config.toml
model = "image classifier"
dataset = "photos of plants and fungi (iNaturalist)"
train_examples = 90422
image_size = 24
crop_scale_min = 1
horizontal_flip = true
translate = 0.12
targets = ["class", "species"]
num_classes = [11, 500]
arch = "vit"
norm = "layernorm"
norm_position = "pre"
hidden_act = "relu"
mlp_ratio = 4
head_dim = 64
fused_qkv = false
bias = "all"
qk_norm = false
parallel_block = false
dropout = 0.1
inner_norm = false
patch_size = [2, 2]
layers = 8
width = 320
positions = "learned"
pooling = "attention"
mixing = "mixup"
loss = "cross_entropy"
init = "torch_default"
residual_init = "scaled_by_depth"
optimizer = "muon"
muon_scale = "original"
learning_rate = 0.027
momentum = 0.95
nesterov = false
orthogonalizer = "polar_express"
adamw_lr_other_params = 0.0018
max_grad_norm = 5.0
max_steps = 13700
batch_size = 128
epochs = 19.4
lr_schedule = "cosine"
final_lr_fraction = 0
warmup_steps = 1370
weight_decay = 0.02
adamw_weight_decay_other_params = 0.01
Rows from block 5 of a small image classifier, named by matrix and row number. Rows with one number belong to one neuron. Each number is 128 + 32 x the weight over its row's rms, rounded and kept within 0 to 255. All counts start at 0. Numbers have three digits each.
After each neuron's rows are labels from the 100 images, of 14976, where the neuron reaches its highest value: "top examples" is what is common among them. Only what is clearly more common there than usual is listed. The data: photos of plants and fungi (iNaturalist). In brackets: how many of the 100.
# fc1: MLP up (model.blocks.5.mlp.fc1.weight, 1280x320), inputs 0-159
# fc2: MLP down (model.blocks.5.mlp.fc2.weight, 320x1280, transposed), outputs 0-159

fc1.575:063108090104160155130170092123156062144151175141123122096182164115122096129111111172096172131200054091117110083042062160104113154163174116125067185169125170110121128130110118113159081166088158144130173108127053099125088107089117110165134148113138135096125107093171113056102156098135104137149084111106166068145125159161053087154139128103133170140210130101170133152112109121138124142130175145197119135106152093188148094151155136154126170145193075126190149138152133141116169144155109
fc2.575:123143082119185154143136140120156161129124120158159106089145085123143142119129087196092097100089191168158152184143127120168085125166158125104068120097188127142128093134133122094159127132104062195100090112176150101131085107157133123096082099211124145141137103135146126091138083149112126182111070133175106224137148134168114148140070133161142095054100088124131120134154107081099133180138104112152183209103178167140119116136147130083109171137095154171092085122078088107138082116108121
top examples: kingdom Fungi (40); phylum Basidiomycota (37); class Agaricomycetes (37); order: Polyporales (26)

fc1.468:146109126115111110112109134138114124103091060084148118086074124120098129156116077123127101076106123176194111090156131183186088144097139119194114142137151120158131110137071106129106080162138079028140121195132127123124152175123165119069140144115115090126153122138069134119082156134120136083108171083147120116114149207196126171178137124110131206113085080116177141137112192155132138129121116098198103190144181101117115139117127119194103073119114177143124154119181111157099156076140151
fc2.468:119128104125086139140137156131122131164076070157030146086067127165124121136129104164065117114129120121135148141148106157078139181117162135161095092152130145073122141155070082122118129161147165161084121138134116139087121102080114122112136202115150102154131166121101109150143116103204156112070092082196124138125138131102169175148081138078173184080110029159124150143070117139137127191125145132117087149131136138127153143185066163156121169114140171058103120177162168140146122095126141
top examples: order Asterales (41); family: Asteraceae (41)

fc1.655:141112170127162054099100182132104089115114143156114109121128136174080181124087140180124143168135143082160126131095162152057112119151172066088116069149094143171152101146057146111119165149136159133105140133117127174160144104156141128106131098129128179153157074149129128131133171120115151174142133161117098101154182085136123153142095133116137116152109124138076139113108096144169131131134167208117175101096129100133155034111140184152117134131085085155117155110135069109142166122141160
fc2.655:176157191125112055167161169093117126150082083110100138133111137078120124169063127120143094154120120130114139102146177149141128153118114124125120170121148119147110132169085083114122137154137103172169167179099163152157147135136140127145104089125126197147084116115132110087132109076153145169108147100121099121159150161126057104118095170150163135106136192183168129078151072116080100142110170158129160143117154140162086172105103183120067096057150087106172144109117046126149095162183067
top examples: order Caryophyllales (35); family: Cactaceae (32)

fc1.338:097129190158104133130170138086182139098150157117135133098141112154173092128094076113140148140111131073106118096078111178124110160122118127120166110131107155129130065198131152091117170199139111109181122141120123138101106143081147147113064119086089124091143159128037153106098195144152142107137127087152179119170119079158092118145112134134165158116080076164110142154135130090176110204133127097137140178135067141143171091131101108184159139101155152101108104190136077091091174163134101
fc2.338:073106065145160138146141140133101117082128143126163138162168077124114126108092110081090040070189100131166125121104174140156121097080103093143155128147147101141193099118172128155150102145099123133186108148164156129129131109119146154163097164103104113123166119102158160129165095121123127105169110146107122139147171157109139131164085131119196137084116111144076107128078113191145095157153144045104117147146118112164080149145047150120065128105164112121113164053119104146069095137136187
top examples: family: Asteraceae (32); order: Asterales (32); order Ranunculales (25)

fc1.416:148119101096111088120107123153128091129140136146100147124096129165148129112092175160210161054190146146076167112139079151178102165099114137134109101078130149084148068151102101108118060135132091103135137079035162142182152101128121155162133179132149107161076128202049141143132115102132143101113127166105180121123162089108135119136141120130130152118136141142105163139099123114168157129151100136107208154126112141143169108074126110138173127162125181142108094125102128142092118118167149
fc2.416:115201116107129012131070141128067104104181111147144114136146130095129100140120140192085184108111142088118080120141143163104102117079111153142164084097128082169125130122174138177091085108095177126163174118108143120145143143144097118158127111137108129142117142199161145093125095161170166133127084111141070139114174110102168056138133163089146109146068122177135095174101158142145114096180146095126136123131070130093117119141117111128138129146142098132131168123150107181101052180142119
top examples: order Asparagales (43); family: Asparagaceae (42); text has "yucca" (33)

fc1.453:147139140166092153144126126137115103134105086129142129105118179132066101080084135096142125119113079132138094117149123094136126163095132168089109148171095146170119142118155158146133148110147145077084127168113111130137069196096170167168049118089186073118121184131071107129102087133140079194157110161126131125179141078255147042181105129164100156142136133125144124144160091137097155174120132154142089099145073108146111131155194128135106118160076120153159202141170092158154164136150129
fc2.453:115140115081107143133140167158146124142090121150122126168122157109110153155135194115101127210187146113156109134110111149094144192115146123166119128177181116126096099092056097098151136093116142121159193094113130118177113113129097154137162105113146146104147102089159166146045084122114113056130065123176148120168141160111136149142145071168184117090113109121124124125110071145121077064131129161179136178148141160191085113124202087146087106148180142145130164093150112127100105148132104
top examples: order Ericales (26)

fc1.743:135142141165091103151104099125080124133172214071179119165094144173158100078197153136158094125123125144145154161140111159135125140119208116111125108091121165124140126156152116132101119150136176129094165117171102065121093121043147128058110097135135118138108127089118154147192143121158084087125158097112154154175154172116161116127128063198127169100181081137075095098080181124122142098100072072188121151114159132163123199088109135103083091100081142168112123164104097073086117108163084
fc2.743:140162117145132134149157106114130109175098156149136160153164106138126130068120084141136102119085115166108095180092128119174128173144106129157111165112166121116152103122154178113069114145163142128140135103133127080123204127175150096091109068160160092142184137111127174104124126106128129100129151159148128105138169128115126122190100072149096185130169043166177155114150146148088186090135119177121126106170136101081102122138139109131107172132135119145163127091200096121132085142148031
top examples: order Asparagales (62); family: Asparagaceae (62); text has "yucca" (57)

fc1.734:087129136124150109147131139137117154166118126179226125090141130106110119155152091086188101138149045109090130141157146114116152144103142153138150124161063101146156136164140119148155137197146087116146096092153205120098084163082164093065151174121135131075123156101123148136144200029108062149096103099141165101120048208147166064095137165149121097080146151074131114201095164138145153156094156168062083115148138128140104152100097159115125137187174170110153122139143126143103102068144147
fc2.734:147105138135086118151077125040139131137074164141149106143146106115096128187161140111120139092186123104148157112142211128119153119137130099093139148078100151117117112128107118092135120116111156128141079095165158139164175152154138139140072149136135147127190111135100108157091177107124050119145190144059102164171162138121100159121144110061116155151172170124118142157166079141213106111119098143121162108112150125077166100129106098119092140112134141153179131131095082173088151157104089
top examples: order Fagales (25)

fc1.261:202110118147211175129148123140159190086131113094083144119117096154102179183106166116134120123134125065150109104160134132128125117128137179070078099092157139157215093127082135101123091144160083135164133084126109114106113128145129123094152163131104105136088123151154140140123158129203137165157051114084159094132122156132143113120113145168120095135145137123103136078163043125117152109098091168134128183090113130091118170141201118054177149171088141178183097149144111097183112165113119
fc2.261:162138101125178115119113106107105120138126113094138186123158119099144156139115139086076103129063166035104106150138172156141133103142138115136139134155102117157188076146072140057126103115128173167183087107086124180144074130184156150137150146129133132060119085141130137094093140092143131092199097137076159148157176148135118088163189140118071149160124102154094141132138143128144162113181153145130178161157117123146174148171135164146167207177187156208116113151175132097074029090134117
top examples: class Liliopsida (25)

fc1.714:164171097103086195175158154163154156121157175129121147106113174125137076074085107135138110131142134097149122145134080157131176155134176156082073105161099099062169149210128170121089099131094140113150122141138142130182081155078109151110100168155148115126184106091094113123162080110153086153148143152122134146060099138126136099137101170148131193177136117165090129109130129173097148236122082143123078090142147148174145135180046170089104138121109107123101066124135121146134101115157131
fc2.714:138087141150159098074109120104160060097096133091175100114159155115148098149087131125114148154096131163126165082125115160096136098101129124166147082090147123171184080065181136100164147135081095117116111060086130123093064167130166082133112151197110163113131103129104096144111144076113147111062105164155131207106157127200118119151132042124141110123128140095120068113140097170127158126120129168107150128102065150106164100109185139184101095102149128180179116120167136138173171169133154
top examples: order Asterales (47); family: Asteraceae (47); order: Ranunculales (26)

fc1.639:111185096160112075145142086102127125180148126140188154154075107169140147174151167138128129133185114184120093131120108087141207092156093152106103127063148141143096110098126179143130109147133104077168113066144170183137084137078106104098132111128125137177091152136121142176124114097072064115171129165112153109142139134147151130132152089152127114114134098125174039121112147059129125123158093164191154107152213116169120168105083097144123108130101095154094118131142170114144086099138059
fc2.639:077168135132129000136105106080082112157181104107098117159114115160180150081181108066115114111150134189133088148117131135086142178147087151122105151117114176142164110155095153146098080144132158096170123122108141115137172130091115168114110146163152123105139148175076143141149156149140138139148082095154140137131182146097159104108150063126101127102131099189135047115141117101076156111101103126096051128150120094088132156166108143136128149105176155212109145139132091176144180114183139
top examples: order Asparagales (66); family: Asparagaceae (66); text has "yucca" (59)

fc1.184:152140156169122165133127120142138079127112158107117099092095148115120110156133153092162156121095096112173157151114090117178166143122098128143125116171057137104091108114104051142082093107122158108088135071168112104163124105124120132181187150111095112133117116140181115136100194050125054131132106089141126125137080165142087146103180068156187120160131130131111113133117128154115130180084107163131110139208074136094085131151166084123096174101137154079103148162089072108156137083135160
fc2.184:092152089130115169171122101211128118084130111119106156100093138151125154108152108130120158122080130146093069160133118171171108186133146116168059177169149108089107185143122110119062137067139120093101158156097089114115102094118037080146152128135098159076139157109135113151157140170118131065077144126105108150103092110115145072121148106154133066103195099121166133142082124135085094229136098164152096186120165138126120125125115072113176165125100092086149116137148105123137089115116168
top examples: kingdom Fungi (26)

fc1.476:138120137126055112108148117110138099143163095133154166059167180106137127147195173151134113092100170071124075168149159107156143135118125104160179109106112110141146138160134112166184124108128125162101139169090108151122149088103130077095143118134176086123147147120151160128186085157118195096132119155100071134149081164173103072098133132136146088136125131145146138093067100111117165147096125088210152143146150169100227060068128125114087138178121142117133108114120120104106201103125180
fc2.476:083071132109173115069143137097120126170134112148132134096082140123149131198106154106121156097151110085137133156157074131122081073135164080195105136123142123076167111132121175057132106077125135138066075182072144115145121086084071119134116135185132199142104126081154132163140102175138157128152150139125082180088184157157089117104144153117144162163062157152106125134135144125129044159162121113141092134126187138191129144044153159134117122155095102136151103188119111114142109177073135
top examples: order Caryophyllales (39); family: Cactaceae (35)

fc1.662:128177195157129161089097111155099080092085067127136128138224154140125082177166171109092171129106151149168178101092129098110142076164175109143132115156126105138137102122188127092140140089129109152208182084133083108131130136108115105122100141172143087175103112110188137149123091074122040142081105174070103115187137096115111139094153117082064178150111127098095128089077162166134146178169132164141151101121124106156141147095091133135135080116138119091137146074114118172167122150167134
fc2.662:163120091131103130080130115103108126091148060194094122105126114149142103163168125171107099139171135138153106237101150152145180087095071160073116128119175081160108111138116157098160169126121106147116147128116157100144171117153130119048182126128094148101119117143139148115132161104106163062204166135101076136173138146113147114126084160150154141104103076185166195151124120084163104135106091145106118146125078167178152082105121147157102140207116150122102141094133084092107094140098100
top examples: order Ranunculales (26)

fc1.688:087153130108130136122134140045129088120155174147127142101184114082105215104138160139076159049111111139068068127112136108077158124139146127191162180078115173146140188128129126114141098163156096172100140097093104107137162076153142117126132160128144149113113164157119161105136149123162153104105159142132130083170148120134127156097149105155144150105129118138143173155124122094116097155108116115171133141145097077165113095165130129090127227130165090072083124121142153123123076141092101
fc2.688:162186093138132099131156121173104159141208108123172082158187081092137170086140164120125144140150090083114079101172152180137126159093129072128122097103101140151132195077115058113113148136070125121106113117076070141127152120112145142128145091165176090086057137104109121132059163122148107119114115096173110175209143150121126076098121152138107113138123129132217114072177156184140106106141159114152114126144107133154160159152126132101195167132176160083143101120139094145128137117193125
top examples: order Lamiales (25)

fc1.475:106141166107043067101163086148140098098138025136113159115128143114132183135152126134137192088131134093150134119131118107147155133104118136122142165122184137144129142148112129197116141118138129157153157108179159094141147032135151121121161140136090088181110104121142094085139104162122100140196168148151137097159097113122148116123100094133124140111130133115110134118090138045143116139179107089089061184181093181170100138117141156174123133118113127103095081122141172096152175054132150
fc2.475:184069168095120094062173112107120102136100123125079073109111148095138177142145187159089105109157131126133144118138140074103124089076164088088169132124156167197072162105169162126157179152108164198160139086165133128154154179129201118155162094161142119164144089138161153130110108073059116165175129135101127182137120097150152142151149086181071120118125180143056160127155120095132136088118111155089188128157123174144085086120130168113090159185103119167177121133124116107136187124093068
top examples: class Liliopsida (25)

fc1.227:151150114101138116082157166085139146156115076166136146104097144181108124205066106099094178143141099128147123112116106157165111126106162102202125152116085168211087120105066168104099104186088106091149118113172128173098177136100106111112168115106125119140129172161128114149031137180133179110142126164107153090080163156144127100119124142133107130150160096131136125151149154163116079153150132129156164102091103116130109165109159099178049102143076166154175191174148108066167072128109122
fc2.227:186132142137026143130132146153128059130067118154134110093110128149150128151157092135129094064152134077160181146143179145157074126197138137152127079104143115147177103178072151112083140147105105114156127127102081168111126092100108091169091173165167102088132171098147141132152173113185142116151138115159090147108195131128182105095095127099148169029138153150130132102098111109099089117107130162185108137141137178090178126142182151155140146057121084119144106150170138117143077122155101
top examples: order Asterales (36); family: Asteraceae (36)

fc1.324:127163108064185114100173150117120124099157177145112133072117091141096022108136144058151114158134092112112086119152152172146191142141156110103135129104068120074163111093138162146122137072106092110171091095155119232084127166121176122119138174110128124132092112154047123120088097073157104162079118109141136135173153130132169129090153181157164136138095169139116134106132142172127127237161161174151093110135156069079127151131066110180129177090150132089101132161160140140105086149089143
fc2.324:098071138121136103094129160088174100122141101195126137133186122144126101181175110167138124116155078115153180200132053093149080110094137165122184178123144217167176056096164065136116135149079091057158066095155131115101122193125156121136171144135125106077178164172096118148107137107159135093135127155124122132081124127175104145150156106136130141113114173187136169164118117045137133141101083118122155145082108126112147109111156057128136117098065114077107112136140083106176175185121104
top examples: order Asterales (47); family: Asteraceae (47); text has "common" (29)

fc1.445:166134107173128041174113110159147089122171106104108138134166148120056167138172089157167126128198124080146142130159144112163115140114107118082167131115121107189090135105101068135107081077058171098076134171130150132169150071079140124139146099092116082105129191115131152069111143139161083150129137167131102082131037108163159131158096127111119133100203204167169128130149141122116156146174133152103115135100086132151132113132133126136158147069142089091142129146177124133145144179138160
fc2.445:154137091064167114176125087098129152173163173148118107163129152074134199151180144128117123129131092122122107111130090158161107131173101094173116189096128117104118128031115112094118112178078095197135107155043156130120103147139104120102160152137130096143170147104132154109101067183104115144069146155137118142117156114135145129093138193145107137125151143145126141089104138063150125208177117173125204145108157146140122149168163094031141119137167110063119138120167133156152039176132167
top examples: order Ranunculales (29); family: Ranunculaceae (26)

fc1.45:100083110102118096145117167113118089071161102144095118080132121127117144060122136137083094125089128149165077141151102081140098143146127112118155105105124070209087147156182153086073093149102154160158064107136100129129178103130114102102115131103088167134188145178071154110181129174137150115160212102062143089119143101147147112135141131075116098147118123089140105111122125122158103097139199161130103015120173121160122166146151097140131122105132157114132149160173148142123192137148142
fc2.45:158069094069203083142149104148129099123108105102170150103168128103120089164160165093059129137166114167160160108167079187109134125178127119154134127115169116097169140073180130025136175126155164098171130103120117131086146133186125103108120139137142137115131127133174155116157156107126135118093093140129159138095113151098137124105117137073140113138127077188131088176078118107093179077082163044132134186122179100096080125164136153072115130172157132116139102130131131152130125119168097
top examples: class Liliopsida (25)

fc1.625:126155103087140086172161104132156046130163098119120153132137106095115154152158122156109152119033115069129103124128209123163080097127217164165098071141168094098151085140086118134143111119154145131112147108134126104069123082133110151157155111080176135182149111109147108087093113118090243128138079162106155127098113141181160171143099144124118087087108157143077186160140117127102124165121152102103123132180123110063185109092121077114163082134057149159160091114118151170108159117111141
fc2.625:130083186108141104161195113119153139151146116173167111113170088150156123180157154098158110084154134103139130153122110166124159121146119125141103125151129140119142073070101133094091075137129129148119093150197167129154141100114085053104158155199149174111091121125121114142107138122175094170169137123130032202114145179167103072146116131156078135072086123150149145138164129183134112137177074071101126115127143137114131098102125120133154187122168083156164132170153065127127111150117005
top examples: order Caryophyllales (27); family: Cactaceae (25)

fc1.713:140136164123153126112165171124091120100208129091162124036107115147126083079096082088123112099104080120137076088086080116119080124183126119106155056112121130086108139079131128153134124143092134170122126115166096196128162168148075151156109170078114118151135149174111135074106135136157119161071059098117117107114125110122167125094165158182125167122168145136097168100111144094146135183142169211131154153074131115134173136140063088153175159110134168104093159179163141166158096153121147
fc2.713:122085117169126125159114167132073105101162078160121108103206177131139198144103084195162166094081145139107190186166112054111117057083142146173171128138168133146096160125138090121113116145132097093151049068189147096101141109153120106120163108152103130083114162089083124137163156173133101133115124153151118156124133089130159127181075072109155135084128150156133167122141129083146175125131160172114146116156104147113141155097139130136162075055140153086075073121172147083167125159120117
top examples: family: Asteraceae (36); order: Asterales (36); order Ranunculales (27)

fc1.586:119126116087157118128103131108097103105163079148107081225132128133099128138113096096157148108161090135103184164097149187137097129088126139100167173077104142099147140155170101172127154161136098110107128147141121058145096074107164078136152148118142108122102132178109106130085157141142128168122073105141157098151164156094102124142112080219114158157139083124124115131121149153071154158131157046130109143162108169146173102115169165087108136181109140148098073151062169096116107143079148
fc2.586:150101129121118075109141138100115138157124098097159135170130144120104172130132063127165101124153092124232151087087117177184137141152106081094088134143141154107128141100138153137103121131152222137171098172139150130109095110072150080162102090122167071101149141087184160116114190121095125178162123152162120118194121208110115144143086112088116141130098136152152212084171169102118139118093052087096103065176106154121104098144135128096149158078153125176119108160137086063163105100156115
top examples: order Asparagales (25); class Liliopsida (25)

fc1.508:173176109096064093132111108124081156131167157080169111133131109106134117107158108133140131136132143165163145145113101160172114149147118158148056096106124071093140110134110149153089118163091169130056163064110111082113093154052129117117145113114093178158097115151102172139093153196180148161153148094150120125132159167130179105133171071146120127124124090113095138164060129078126156120140078155121121176119192182117095149130101096124087101113124129122127160140223094114061155116209093
fc2.508:099124115149093116119110153069107112172109145050079128130125134121134057103138040116127117103105117151154151141143138156119112149105145126088128078128173163143148135158210193083117151137159137110134122134070137086135198150134118166183092151093101118128135161122125154212153158099153154102166108115171110081127135154113143145155149070190156166116150103131120123097158138087050098107110103141160148101169138149092126143145081124118107154154151108126072143077190128153093084127158061
top examples: order Asparagales (61); family: Asparagaceae (61); text has "yucca" (54)

fc1.591:150113100122131135169137143059165155115158168146123148113156154092089119059067135222172194145135077103092181097116121153150108157156132124186144152115172128118126206163130139096105167138135132115130097103178147162115063186148185084122139141105096153131112166100110082212111145074118170103111169218107154101133128111175134141161131106162098113146167144154112121155121144116141130184140161139125140103111084151118126125132076117150117046101116113133154117149072156132102165115118106
fc2.591:065101148126111096093143110168096107149129161161164151163152151181131138088189147138080059139168115165126170111180115052116158099097095145114112113128157154139123119081072107074129093170065175139186132107187155152117151120069111189137175067136110141169078117170127173095126072163082115114125106122138149144160121137080140136126092120097082136133083132103099125120096115159176080097140090123114096173107185185142117123091141148167118179156130057181114086153124106100093202185152101
top examples: order Caryophyllales (38); family: Cactaceae (37); text has "cactus" (30)

fc1.282:151123142151122174049120142130132154153134140075131107130074152114132140127140095204123150124127052113087108209190127171089104128155123185165128171076107153135091095168090139108091141095149102155092216116087151144127087065168087154134155117123076148153152106121107153106136134110124142130050157155151181146138091067183084152109126081144188068166127150189107117107128132056133108152167116170106103130128142164152194099124136138157171064134140064162159138107079133126201060128124137
fc2.282:144087136162153199095182158164183186161108114137164084102122148192115107109085126117175127117164068078115131144117186128109120119128126181090134138161140078130112152155108131139092163131121099158122146199145138168142094120174121127147119135146124201134175080116099166109132099108141118133143155096195139149124100100084091129110130108125154133181113139160107125138140076116138123142170106131114093173083172190122150139089137139175141127063143079093131132078075153091152093194125084
top examples: order Caryophyllales (74); family: Cactaceae (73); text has "cactus" (42)

fc1.470:123170131105088115136122112133116152078112102140138107131065155131138144166129106086114112080131122103153160142145101165153093133124146080213112169124134132170137141173095145088091124154151069071145126215134173147133185153096158165058162127128106119107156122075028129107068171147174149155111111073100102100099154155223095146170066104121111168083136092129166166147110186167131109117131143104141134180106125114159138139123123116165113102147142164135119160100161145137145176087124102
fc2.470:129127106124071124151169142129115136107088092147049124059104098127125089172109110134097119091168134085152124132165140150112143210166155141142126108125196142069074130159070100091091165134118164117130146128119146161094071133058097102134126215138147081148126134093122096182096120138172144141096156079195100136122130167096137137139083146065183177103150055138113139127060171140116131199176140118167116168130108126124154120149118179144168138086132181115102103170172153151123107099159096
top examples: order Asterales (41); family: Asteraceae (41)

fc1.530:144113083130051117158130174126132138110157158107096124116112158118083181113163101168148171155168107101169147126112112138149155134082131152120121159151134105093116130115146159169122146134113155115106187160159134196137115201133088163119058142164111130139090184159114120026168096154136138176149093142164128109161111183146116092055165116123123174079089129108082124117149074176132152136185203054128081145149085140064101159130133155113081128138091113133141204137103092213169141165100170
fc2.530:079118154040188098133110103102169115107123111124174135046136128151139224091167080101137130155168150085142124150109056148133102119157110139191095184144162140135127154064128110161231120141101108082154145158120128111111126127100020170125187124137155174105100105168134155099105103145108129109180060144123148127144133197130165104143116070120164092134093113158121151127089113087137115076160133166166177135110112132119147124139175142079124147109100077120154134089139137101095154112110133
top examples: order Ericales (27)

fc1.344:125139114104134135125104089118106114147135163133127148087158146164103113097164106143138125167136081132213205104086103131172164146138098130132096064101159126118108124126182068189144116120078074135115108160078079148126117030131082079116124142152154079162129133118148165094100122086180143144095161164095120157114124109093128110128117101169178146150109111094095099121154166146098130132146111138099126112127051102117162093068128175128139079122159150201165145089148115142158158168139183
fc2.344:178115101113097096118110144141127124087101115121130096104131146079114111128119098075096131122111111103097192101109129128140152138029054151199113095133174127128103088124043153120171109167070117156102112169117136106141102119170112145125107116114154129116098097140124142080143087121132142178127155088134146116132100113155137143119107140107109122150125111137131117072187177129122109141123124110126092147153084124125146117130150192133139136128131064206072159124112077113110175121184059
top examples: order Asterales (31); family: Asteraceae (31)

fc1.283:155121122090148094093077152168133138130145130098141115160147150162141096131111103162192077073107074064142157186113097123133108114157142135152170133131132163141074160131082107173138116095102118181105157081146097159126116041146116093144156158105141160127143092071136160082134154146063103180134154174121187119207107143174094146115100127094110109135159178153109176155148149074136149142078110139119119109156150203102229117111136144167154065132121079079141132106142092144173065169156097
fc2.283:136100090092184129128130141132124147134135160135140101107172150207116132170154165142122133160115109116098143148133206124152069123123130168137104157175145110144065107085122126141107124092135163155129120198073147146112119175155098137165119139123111148142124107144109164042086063138131108153085140148146133136165157124118160094103144150093152131109136201214183127108114110088155154126146117142158108129118154141167141126112117121119170109094135115098104128116133055068164096186151097
top examples: order Caryophyllales (25)

fc1.143:098159143069184149110146140119181129103141170127163125107174106143140164172146161074153119141150092078115144032149087105176119160134122143194094096145121098088115126096154153126140070103111099079081105157190112078117071157177146113162180154114104149113123134050166159143068172071207074144118109123143180105108098177087110094052187213124132098107167168122139203161170129118134165116126120109138092156139143102149144103113077101123101135110142120130116154091092106138097173119158137
fc2.143:077125133137107101134107187123138167181130186101159067055156059110140121172127144090155049157194094107077119108146108096116096102145150160168107117159101166132156169123129128128144161138120065122052154110171100091125120182147089134124149165143111170170188138097070153167112058124165125132138105136104118146185098161133082095126139121105113115143164150151103121185090094119095106141138094073130104115129167107172144120127100144114116172107067119135119095109106086158139172155119112
top examples: order Fagales (32)

fc1.13:107123102158115206134116137157080117114169095120116116083205115155135165145162136129089186130129091134071133062129150194105156166128102109118103126103075145142123113150091078069121140191182141127051114135058167087138144064172166123112129164122098122133103116118136101188119166095150104107126052093122146178094114128195133123041140124118092202149124139137158159160112088142163158171182113179079090073087123124152127122130062181133109118145151148134100196136122152133162112113135175
fc2.13:128131107129114195083154163141132131091056131116111124068153105123144192147083097151111219128190144119133138129163085121128062096197148133175137149175125196151160112096056146058112140185157120172056134080122144130137127050183129109098096137169166124118151197081147126158118119121139070152179090146091097191064110125132139097070152137152132151155098200130148163107085164186140125156133153106130086092141136081170166122159073137114100173105149135111039132122183144085104133095099164
top examples: kingdom Fungi (69); class Agaricomycetes (58); phylum Basidiomycota (58); order: Polyporales (47)

fc1.373:109106110139153161150116202115107127122188142158089120116139144148131172140100149140171131133114104152118108139058118127170125082173111147139074106096087149147150091172076143114154153133153139111123118107122084188118157130123101149098134101092135163169133105107096074169117188133111195092102105098167111100130110158150140127187146123099148108157130118101078147131122142136127092140101140109095159097116147124128148145144062100158085125129118174150132137113163123140149124213083170
fc2.373:157179115071049103180120139063103068134158113153122089096117169098156148120172107097091116126106186176182174184118138126178138073110100156064139151069147141123120133168150119061151156113152128138152111123211146155128175136074107132102155102160191115168077129126137134124174131086132113121115112093102132181046179136130076169179059106170078126118162069105132129153104101115118135119108045124173143100054111133162170172137132113180128133097134114175127159141135141142164124151079098
top examples: class Liliopsida (33)

fc1.35:119161127114203126109155153117151112110126086114106129099127136140131106213070105098179146184098136101126117115139102164145128094148157044142173129089122130206176000183116150099114110145103100137150153086135129139124090097128132099149129140099112180142141120108165196134136144113170149139143091072074146068089126099184125105157142145178145131177101110121153116088138098163131132137107119131104172182113130119145133099126150170156110111146091203132136121107147146120200102130132155
fc2.35:145095117095158113110094125080150106160127109137109121100120122112126119121144130119111090147062161095136158122064063111125119136180128124042164152098096087182136110156137124109105100152140168087200141179078045136171144085133159096122097140149097172088137103110160123147177130094146153171156164090144104152126124165150137117144110161103176142130140118133121112146196085111126163094107094135138142094142119144153141146117161165145091075161137093143150152187167132196140135050146114
top examples: class Liliopsida (25)

fc1.175:159135130114164104165079090160106085118064105138185109094142155126118100149147176145139091126162163114081114086119110133144195166158146146187168106063121112139196134108118102134065129170115102186118087112098173103170152118093082160136123121071094046110135106162100102134203183136133172145090154160130127095116134189195145124109052122127126141107059141114138135094095166141163088058192184112070142149113077131127136087082106131150138111155154140178130106060147087129131133094146148
fc2.175:105089123085106068142119136177082123120163148084196098130101160129089106120135100120101089135126138137064166091169093134162138190119127094131129121175139164098156137131189131190117169159130191127094105134134177098131122125158132109182147123097136057119122124133093142113111102167131140099072053161134142107125148101131136123128121113113114139110149155149111128098143175139137085123151235112155087145119130110154145121176143155157116079149167135137119117111128117130069132117089166
top examples: order Caryophyllales (37); family: Cactaceae (35)

fc1.689:159046110144124120144133117103166122089095118121144119129160126146113105107181142214088118140126083110145131143149137127090134179177104140090122119074058145094162132118104169130153116127161122114063090161068121129140078141135092094093111126089064154103124122126104144108110194116127089160125134106136132106094169113094123118116052172124118124127096152131216113099167128095116147132137118078097148157174082147153064154144133060166180066134098149074160123129098178146140069110237108
fc2.689:214134121095174072115189100123165066096107099138171124140121151100127177126119100095173103155115150146142150114158127116149105153170171113149145177075112136125165099141128164070157079190049127160175147175159138162091084141100141156120101152180122077165083138159087070174116133103137179141133097095152109179121133094107061101089138106128164134139148109091188115104099095152141062147126115140088121108127137187089089128074102198103149161142132090106094170079104109127161180146169170
top examples: order Lamiales (26)

fc1.123:127184162152078078154138078127106147172203193119188116121092134144160105074161160142144120110125109179149110117128116116159092107110158147074092078122145133080163086119150144077118084140101149095093222094101150120131087140088129165097111112098142131167071142147169175151166028150146071148116194145146137154196106128122160127132178081165078143070134086184129106099115136135094137084120079123151138162133183111127087174115137141146112147132096105180137162159136121112094113133158108
fc2.123:120192115160134103144113121051102096209111121124175139151140125140148158123131089112160088120130126205122091189145136173160140124132064114160074141113175127157142094169101229113059084130145143149174129105114173086165166114140113122130119144112140113173152140107081122148111148113237142082120134120112136094136109163105138124150134047155073123138122081162126116087172149123088127088112066119097167118109146092101074133134111118111072191117143112170103110110142082129124069153149046
top examples: order Asparagales (70); family: Asparagaceae (70); text has "yucca" (61)